Weights of a small image diffusion model: 32-pixel images.
Rows from block 2 of a small image diffusion model, named by matrix and row number. Rows with one number belong to one channel. Each number is 128 + 24 x the weight over its row's rms, rounded and kept within 0 to 255. All counts start at 0.
Before each channel's rows are labels from the 100 images, of 14976 (inputs lightly noised), where the channel reaches its highest value: "patch colour" is the nearest of a few named colours to the mean colour under the peak. Only what is clearly more common there than usual is listed. The data: crops of objects in photos (Visual Genome).
# convs0: first 3x3 conv (model.enc.1.0.convs.0.weight, 64x64x3x3, each kernel summed), inputs 0-63
# convs1: second 3x3 conv (model.enc.1.0.convs.1.weight, 64x64x3x3, transposed, each kernel summed), outputs 0-63

patch colour: black
convs0.27 [101 106 111 143 122 117 102 133 190 113 104 124 143 159 119 142 142 147 109 132 115  93 129 174  46 127 107 108 144 149 136  88 142 113 139 110 146 153 123  93 125  99 117 127 113 122 119 104 163 143 119  86 149  83 116 135 120 127  99 110  91 135 133 143]
convs1.27 [134 151 105  91 154 126 136 179  87 140 123 111 110 140 162  70 137 125 147 107 142 148 156 104 106 117 123 125 125 132  76  95 129 128 143 123  91 126 127 147 134 132  74 163 124 132 144 122 162 119 124 122  80 146 181 115 133 123 166 122  91 130 141 118]

patch colour: black
convs0.30 [130 113 158 155  56 140 122 119 141 107 114 131  94 158 137 124 132  64  99 150 133  98 145 126 125 113 151  81 147 111 121  68 133 122 107 131 131 137 114 115 128 115 100 135 109 143 124 121  82  98 136 146 163 106  84 139 126 145 112 149 139 127 119  87]
convs1.30 [119 167 107 118 147 127 137 130 107  97 125 125 105 100  98 147  98 155  87 122 127 113 137 105  80 153 105 145 137 109 116 150 113 126 148 131 114 103 138  74 157 139 142  70 152 139 132 115 133 145 121  69 103 162 132  94 101  92 131 150 101 128 154 154]

patch colour: black
convs0.9 [124 159 124 109  85 135  99  81 111 136 122 145 115 160 114 136 114  75  93 104 139  99 141 107 148 151 112  67 136 129 132  42 139 120 150 120 164 108 140 142 142 147 131 132 117 136 152 127 100 138 152 157 119 139 146 118  97 126 108 157 141 123 137 131]
convs1.9 [122 143 121  97  70 139 144  77 137 131 144 137 111 142  73 124 117  91 127 178 118 105 125  95 136 129 103 111 134 105 116  98 119 149 136 122  69 120 117 175 129 142 128 131 143 128 137 143 111 115 128 119 160  88 148 159  94  83 149 115 117 111 135 100]

patch colour: black
convs0.55 [ 98 142 125 117 105 116 105 173 132 105 146 116 102 167 115 135 126 168 157 164 109 136 114 119 121 127 146 154 155 114 106 119 130 166 102 119 105 102 144  93  82 131 137 141 114 138 113 141 107 168  92 176 138 143 165 139 130 136 189 135 133 145 146 174]
convs1.55 [104 135 154 137 174 123 150 144 134 118 187  95 113 102 171 120 108 161 152 171 107 161  66 105 139 103 137 157 129 145 156 138 123 122 149 141 121 161 165 117 114  98 166 145 145  92 130 135 144 141 129 140 118 122 136 112 158 135 115 114 144 102 139  90]

patch colour: black
convs0.7 [118  64 135 102 108 148 113 103 140 132 138 145  63 129 137 137 124 107  77 135 145 133 108 132  99 119 132  81 112 149 151 107 111 112 121 145  96 126 132 104  98 143 103 122 117 133 162 149 132 130 144  75 139 124  94  99 106 152 161  96 161  96 130 110]
convs1.7 [ 84 119  65 114 149 127 125 191  93 149 106 148 192 149 156 136 109 103  84 141 146 167 131 136 135 126 122  89 133 125 147 119 121 149 120 129 129 141 145 151 125 137  62 153 107 116 142 109 141 125 133 136 132 152 127 137 127 106 130 155 100 125 131 103]

patch colour: cyan; blue
convs0.10 [100 133  88 117 154 173 114  72 124 131 126 133 147 109 131 134 143 125 131 120 151 159 137 162 114  92 120 134 150 133 141 134 157  85  82 139 114 117  48 144 127 147 128 127 126 139 182 146 151  87 123 130 149 106 101 133 148 135 155 157 123 156 132 125]
convs1.10 [126 122 128 122 129 114 119 132 120  83 132 152 140 140 123 150 114 131 129 122 139 125  86 112 136 126 121 134 116 132 126 154 140 123  97 134  80 151  84 133 201 126 129 122 135  76 104 132 123  36 115 115 145 117 139 152  82 150 128  97  98 133 110 113]

patch colour: black
convs0.38 [140 230 121 117 140 147 134 145 180 104 136 134 124 143 106 112 104 194 100 115 135 127 170 144 100 128 135 154 133 133 115 148 114 119 121 111 108 131 119 107 134 129 100  91 149 123 135 140 157 141 119 150 117 127 152 134  96  86 150 106 136 124 138 147]
convs1.38 [143 156 126 130  91 142 140 131 118 136 116 149 149 111 143 131 200 126 141 139 150 129 147 155 120 148 169 116 116 136 141 132 109 114 102 159 147 173 125 184 135 151 125 134 105 149 150 168 138 140  97 121 106  87 142 183 111 179  99 113 134 146 129 109]

patch colour: cyan
convs0.24 [149  91 118 120 114 108 149 114 164  88 107 138  71 120 127 117 159 156  72 128 135 160 128 162 109 166 165  93 137 129 144 120 190 125 130 116 152 140 140 107 160 128 124 104 144 101 142 124 124 125 151 150 157 105 119 103 110 105 164 132 105 109 137 107]
convs1.24 [101 186 110 153 102 120 137 125 177 157 179 168 124 135 124 169 127 122 148 151 108 135 150 153 142 101 155 145 131 117 128 114 127  76 115 136 126 140 152 134 178 114 127 126 133 118 160 135 118 130 122  97  97 147 126 122 152 117 136 167 138 121 154 190]

patch colour: black
convs0.17 [129  91 136 118 111 118 160  85  77  97 109 109 151 130 127 168 116 134 114  90 124 136  92 112 150 139 142  58 106 126 170 159 125 137 137 146 116 148 125 147 126 126 137 136 106 144 110 182 119 125  97 104 101 128 166  91  98 116 117 107 148 136 115 149]
convs1.17 [153 146  72 142 139 120 161 139 148 126 142 133  99  83 123 101 124 154  95 107 120 106 113 138 145 132  70 109 107 146 157 145 125 133 122 112 103 103 108  90 130 130 164  92 141 109 131  96 148 149 125 165 111 136 113  88  65 123 111 163 123 113 120 141]

patch colour: red
convs0.2 [136 115 140 130  84 115 144 140  84 134 114 131 184 130 139 101 109  56 152 106 130 113 131 112 167 132 127 102  88 126 139 123 150 159 116 151 126 125 166 122 143 103 137 129 112 131 105 116  99 159 114 110 138 120 189 136 122 153 158 147 167 159 147 119]
convs1.2 [108  98 159 152 124 121 117 114 128 106 129  95 146 130 117 127 156 167 137 108 166 105 110 154 181 121 113 151 137 129 139 127 126  94 116  58 138 109  84 179 120 137 147 178 114 115 122 145 147  86 127 137 150 136 131 136  87 131 107 129 106  98 100 134]