A small image diffusion model, trained from scratch.
Model: 32-pixel images, norm groupnorm, activation silu.
Rows from block 2 of a small image diffusion model, named by matrix and row number. Rows with one number belong to one channel. Each number is 500 + 50 x the weight over its row's rms, rounded and kept within 0 to 999. All counts start at 0. Numbers have three digits each.
After each channel's rows are labels from the 100 images, of 14976 (inputs lightly noised), where the channel reaches its highest value: "patch colour" is the nearest of a few named colours to the mean colour under the peak. Only what is clearly more common there than usual is listed. The data: crops of objects in photos (Visual Genome). In brackets: how many of the 100, against the usual share in percent.
# convs0: first 3x3 conv (model.enc.1.0.convs.0.weight, 64x64x3x3, each kernel summed), inputs 0-63
# convs1: second 3x3 conv (model.enc.1.0.convs.1.weight, 64x64x3x3, transposed, each kernel summed), outputs 0-63

convs0.63:553494531503445526550380520467478482514529555476526348536378552457490519510510472492451572518413470490517422503503525534513407421497510441473563393537510507539522431525420538534506562472504527
convs1.63:511366491448401518481476574453560522509482427466477473581569502439477402472504557519542445416478495466504547418502511489534513522414408505505499380550503412535513470584512457475485508514469488
patch colour: red (30 vs 0.8)

convs0.57:543502492504436487509346421458472451387485552534586443500384479508523441582495512419509509517349503481486519517534504500527518526552468563466547454506508467483499485523422567489453501501531442
convs1.57:491412529418478459495408455507500477531442436460435524490603501500450473528531483400419400475394479513507499440412537623509438534543404441495491481492522493519483471493435492499477488450439512
patch colour: white (37 vs 6.6)

convs0.23:564418557548504477521549525468506490489485463502500507579558449516519480546572528465458487613503506451524483436458512510521406538566500559516498339521536594582476375461503499496523531487432434
convs1.23:489533417464489505502568385546490437520569479427513473444425505461552448455442489508491485388479515509487482438506473429517583429513530493531476626471482444451474639512476499591478451487503505
patch colour: pink (26 vs 9.9)

convs0.60:499425530531444452531537382475498616496468502457530480479465549466450478513446548541395490445617590548516525495527457554420530604428564495467526542462480482518506597514514447553506528464474537
convs1.60:510452538602529514510551548623465602528527501458448483464527524556565595475472510583438576556532543463452531501465476498445543534494564490445519375448418491498473528578521568481542476526487548
patch colour: white (31 vs 6.6)

convs0.22:595436515446506490572484438449527557422454550511480421453454408498447479491567525464465526487514552542561514456481531511456509476427468482488471511563512454561470439430548498670491571538477425
convs1.22:523482440470426511610478490445484550488476412418485450463452459450497440484443456504450541530495522587505513529415520476576571420510489474575431492600468513460459454556438520583473455428471426
patch colour: pink (41 vs 9.9)

convs0.31:514509479468444464497398531475477509407488491568533571452509520474505598414489570457577628508585483429546434513513570426528553489414563508489483538477469495518505427476494481585525563483431487
convs1.31:524499501544449530481519603478512452450566535427469488512423497529493557567499479463485484534443546440608523517519550532525530515508538490562540385540543546497613392505526468371594459491514530
patch colour: brown (60 vs 31.4)

convs0.45:394526511497483482521531499495487507530522478567453522506532575506532532499528497443491510518537466442290564365434522485549534472476357513501577456555443535469489484503466513483491490498497455
convs1.45:554512504531511497557535510505553563513520531459566520500465439516468473503498474477513524517497486515452446551407292427449520458554448600525510553565431536473458436507485446475479503452402568
patch colour: blue (63 vs 0.7)

convs0.14:479550473554529505429638520472468497544512486472492572554489489474502461468537404510521488463469523509584527568427591494604469503576472533527475461545554496512541549541524490434592444526596608
convs1.14:515546521566450605588372513523456478542524454469517438560427543502507476464478442493446495497541502524444467430472420485382460433541476506542464530463421497515466468540440508531452415412448463
patch colour: blue (26 vs 0.7)

convs0.41:417450485545398471473472474469573412419532496518442455558476435582564589524477542498514480481523551515433576537547441419443455478446486497390578530505464500429547506519478468512425510537560516
convs1.41:543509516433560417485541405498461686541489580476432537414480573491508489494605470435485553517512505576483488508431525510468493469530481449514465452506497520572480508461553524553572483469465428
patch colour: grey (68 vs 30.8)

convs0.8:472533455472523530519543496526490561566537462542582497497507478480463490458519435491453488468485424490552368581418395499527543528455380546493544521445467449503476430499537516420411468437429576
convs1.8:499477545493461543547555468518491479473438460514493526553478469527451521465417509528480507519569396554470426497467437439430493444470480586516536509563444518509451495443580493559433555456308525
patch colour: red (43 vs 0.8)

convs0.18:558554556526433447462513469521529547525493512509501518430539371490502479499633524493455486493474396628589489511426509439523482479376497526492489514557475476469542468455433562562478561489471478
convs1.18:475483445469567519492492508458518482495525507510510523501487480486529526482508546516480476509528452365467406480445379488416535465484543480492557548283468531489436456455565510489489480474422564
patch colour: green (57 vs 0.8)

convs0.53:448456448468504566451489468532534528528487467559474461492510575478424492493375513438495510488439555442553533498425481411426467517481467537527513520425524469504508499553467673450607428474486475
convs1.53:502418480420472458573512518554429551581521443503392491422525459487464492527369438414567476584497479469516495534451449452517460492496491498554507463462520509502522473593507477458485454520549364
patch colour: black (100 vs 16.2)

convs0.33:530540520508429532586560456444458504505466491482581515538517476548514413515453470473535472410504542513602524575458538515495395464485423448591467430472627502514444599481519578504502520457470519
convs1.33:484557607501506485569442494453547511510471556537566455496582473572506512533468579422587583591470481451443500522522564474581398483522543569560471483461547537507511468500495500562429528582573511
patch colour: white (90 vs 6.6)