A small image diffusion model, trained from scratch: norm groupnorm, 9200 steps.
Rows from block 10 of a small image diffusion model, named by matrix and row number. Each number is 500 + 40 x the weight over its row's rms, rounded and kept within 0 to 999. All counts start at 0. Numbers have three digits each.
Before each channel's rows are labels from the 100 images, of 14976 (inputs lightly noised), where the channel reaches its highest value: "colour at peak" is the nearest of a few named colours to the mean colour under the peak. Only what is clearly more common there than usual is listed. The data: crops of objects in photos (Visual Genome). In brackets: how many of the 100, against the usual share in percent.
# convs0: first 3x3 conv (model.decb.0.0.convs.0.weight, 128x256x3x3, each kernel summed), inputs 192-255

colour at peak: cyan (59 vs 0.9); blue (32 vs 0.6)
convs0.58:515411472409499482509445440502454464444457476461437514446530542447461468448398468442487535537527526463403505477462551468474415475531470540377513485557360572470489460460573557525489440441453561

colour at peak: green (42 vs 0.7)
convs0.114:477416453491487461488513422501582504415410461417475539476458485537460567460491650448490436616519523443382535431533533488497449472520492485444503531491480506472485450488584539462542547506446439

colour at peak: brown (63 vs 33.5)
convs0.112:565494523475525505510470478482552498535560527509504490533467499452524369486463699468432556392478498483558508486467455524496529482465472516485496562495514527516564537466461503268494496421496435

colour at peak: black (42 vs 13.6)
convs0.43:446482474566474485540561557549597515435473544571511549533549486481505559525497479508485488475553615491505564481472468435445539457595513538527502508536563482553448502566436590496500480602547465

colour at peak: cyan (25 vs 0.9)
convs0.56:418410465452485467552487498475505542562458568449458483564501466507531485577494497469524469548631495486574556416528539452452543459555547536321446582474382508536546462496575459394476538396532501

colour at peak: cyan (31 vs 0.9)
convs0.68:495516431511542543466438475510516492442323417526590495485485462532510564427497389479532484549533548485338500514575572502617500488470504536418514524554435437594454486462494553562529507572465564

colour at peak: white (29 vs 5.3)
convs0.79:493500541531521430526525518439490627589466558515464515479422475459608541573451484497480459489570532590606483492527523525558568485520523541347453527597408486542587436553538451473382521415529430

colour at peak: grey (62 vs 33.8)
convs0.100:485562488566464510552510614551457451531443464597484494521579518565537506529589474557497510485482521406371507534450504540515562480578533474685466411561481503519427618490553475597476435546564491

colour at peak: brown (65 vs 33.5)
convs0.57:507477433542503569565483421499497486468572513484452609517490487510533539455452544407497476544488446478446529495484484562466476530623499482380486582556509591498478457522502542487429466501518440

colour at peak: blue (38 vs 0.6)
convs0.26:492486464480449435468527517501447486480374489484522540461539512431557623593532363467615495561507517494515493503474515528514540553556537502452505551494299503510444582496586457500531477495464555

colour at peak: cyan (46 vs 0.9); white (33 vs 5.3)
convs0.9:486425478413472503446544390564430519463332421460497517440486502561517508437482510437488523526455485422393558456521577473540484458535493545374480468519339471519413463498527510427517517504443465

colour at peak: brown (72 vs 33.5)
convs0.99:534551511488601587572491509509501537517533494511468552525487462545499521483507642457474487393477527476495451462513481526507491513437480521500520568415486533476467573466407525334465427558468461

colour at peak: brown (62 vs 33.5)
convs0.69:532510508589582478498544579529389459473360424532507478465564513506465500523516449502523542486570569564398469533527511429523419506493571427485488487507475479448362524471468487554426558477433552

colour at peak: grey (61 vs 33.8)
convs0.42:514520555479528535512517562549519407439562524532489520556545485482421512505576573529507570496486562504438528479531490478467491565586482490562492553474478480481463538524527487548530485541533587

colour at peak: grey (64 vs 33.8)
convs0.111:447561550509662579543464608559509451493516517611474642445483498531670531493554441459472478533502513504463554429426507491503600524522537519468517478506548531467399466439459561448487465581483486

colour at peak: black (38 vs 13.6)
convs0.105:479532429542562500495514433505459560481454452422448540493592487497493550472499595561439579516518412386420400471425448456485350536454494540439484377468419504479452586530418470467410503536494464

colour at peak: white (56 vs 5.3); cyan (28 vs 0.9)
convs0.80:479440430470453503498565482541579417416511511501498508519529519548490554502508346507512502508472568549507576466480414526465505518515512496473514434445443421493509473463372507455505500551582522

colour at peak: blue (30 vs 0.6)
convs0.2:493526512585444487418557536431518462422629468458453537459439485530563405522495527582575522489617452470511544599485599498537592526451533501468518563536572432626510385510538446494483573520504476

colour at peak: yellow (45 vs 0.4); orange (25 vs 1.2)
convs0.73:522495453561501516415501538482546501493431425495525485512419490594483494432536530462506479505541513541531517392497463525574496517492514529404485456416277357492501493514420476554418524468493545

colour at peak: white (52 vs 5.3)
convs0.116:495468498521492508535497506504520465551592501385443558467527470423460384502531419561389557532559489465500554501453524484513498561538440483535527592574472481632500542531622517463501595620586520

colour at peak: brown (63 vs 33.5)
convs0.44:528472529385443453395579558490542485500434468430467511593560514527525461514510543460496554547564462366394519442474439490448411483466491474375520508480479422429421391438510500516482470415531416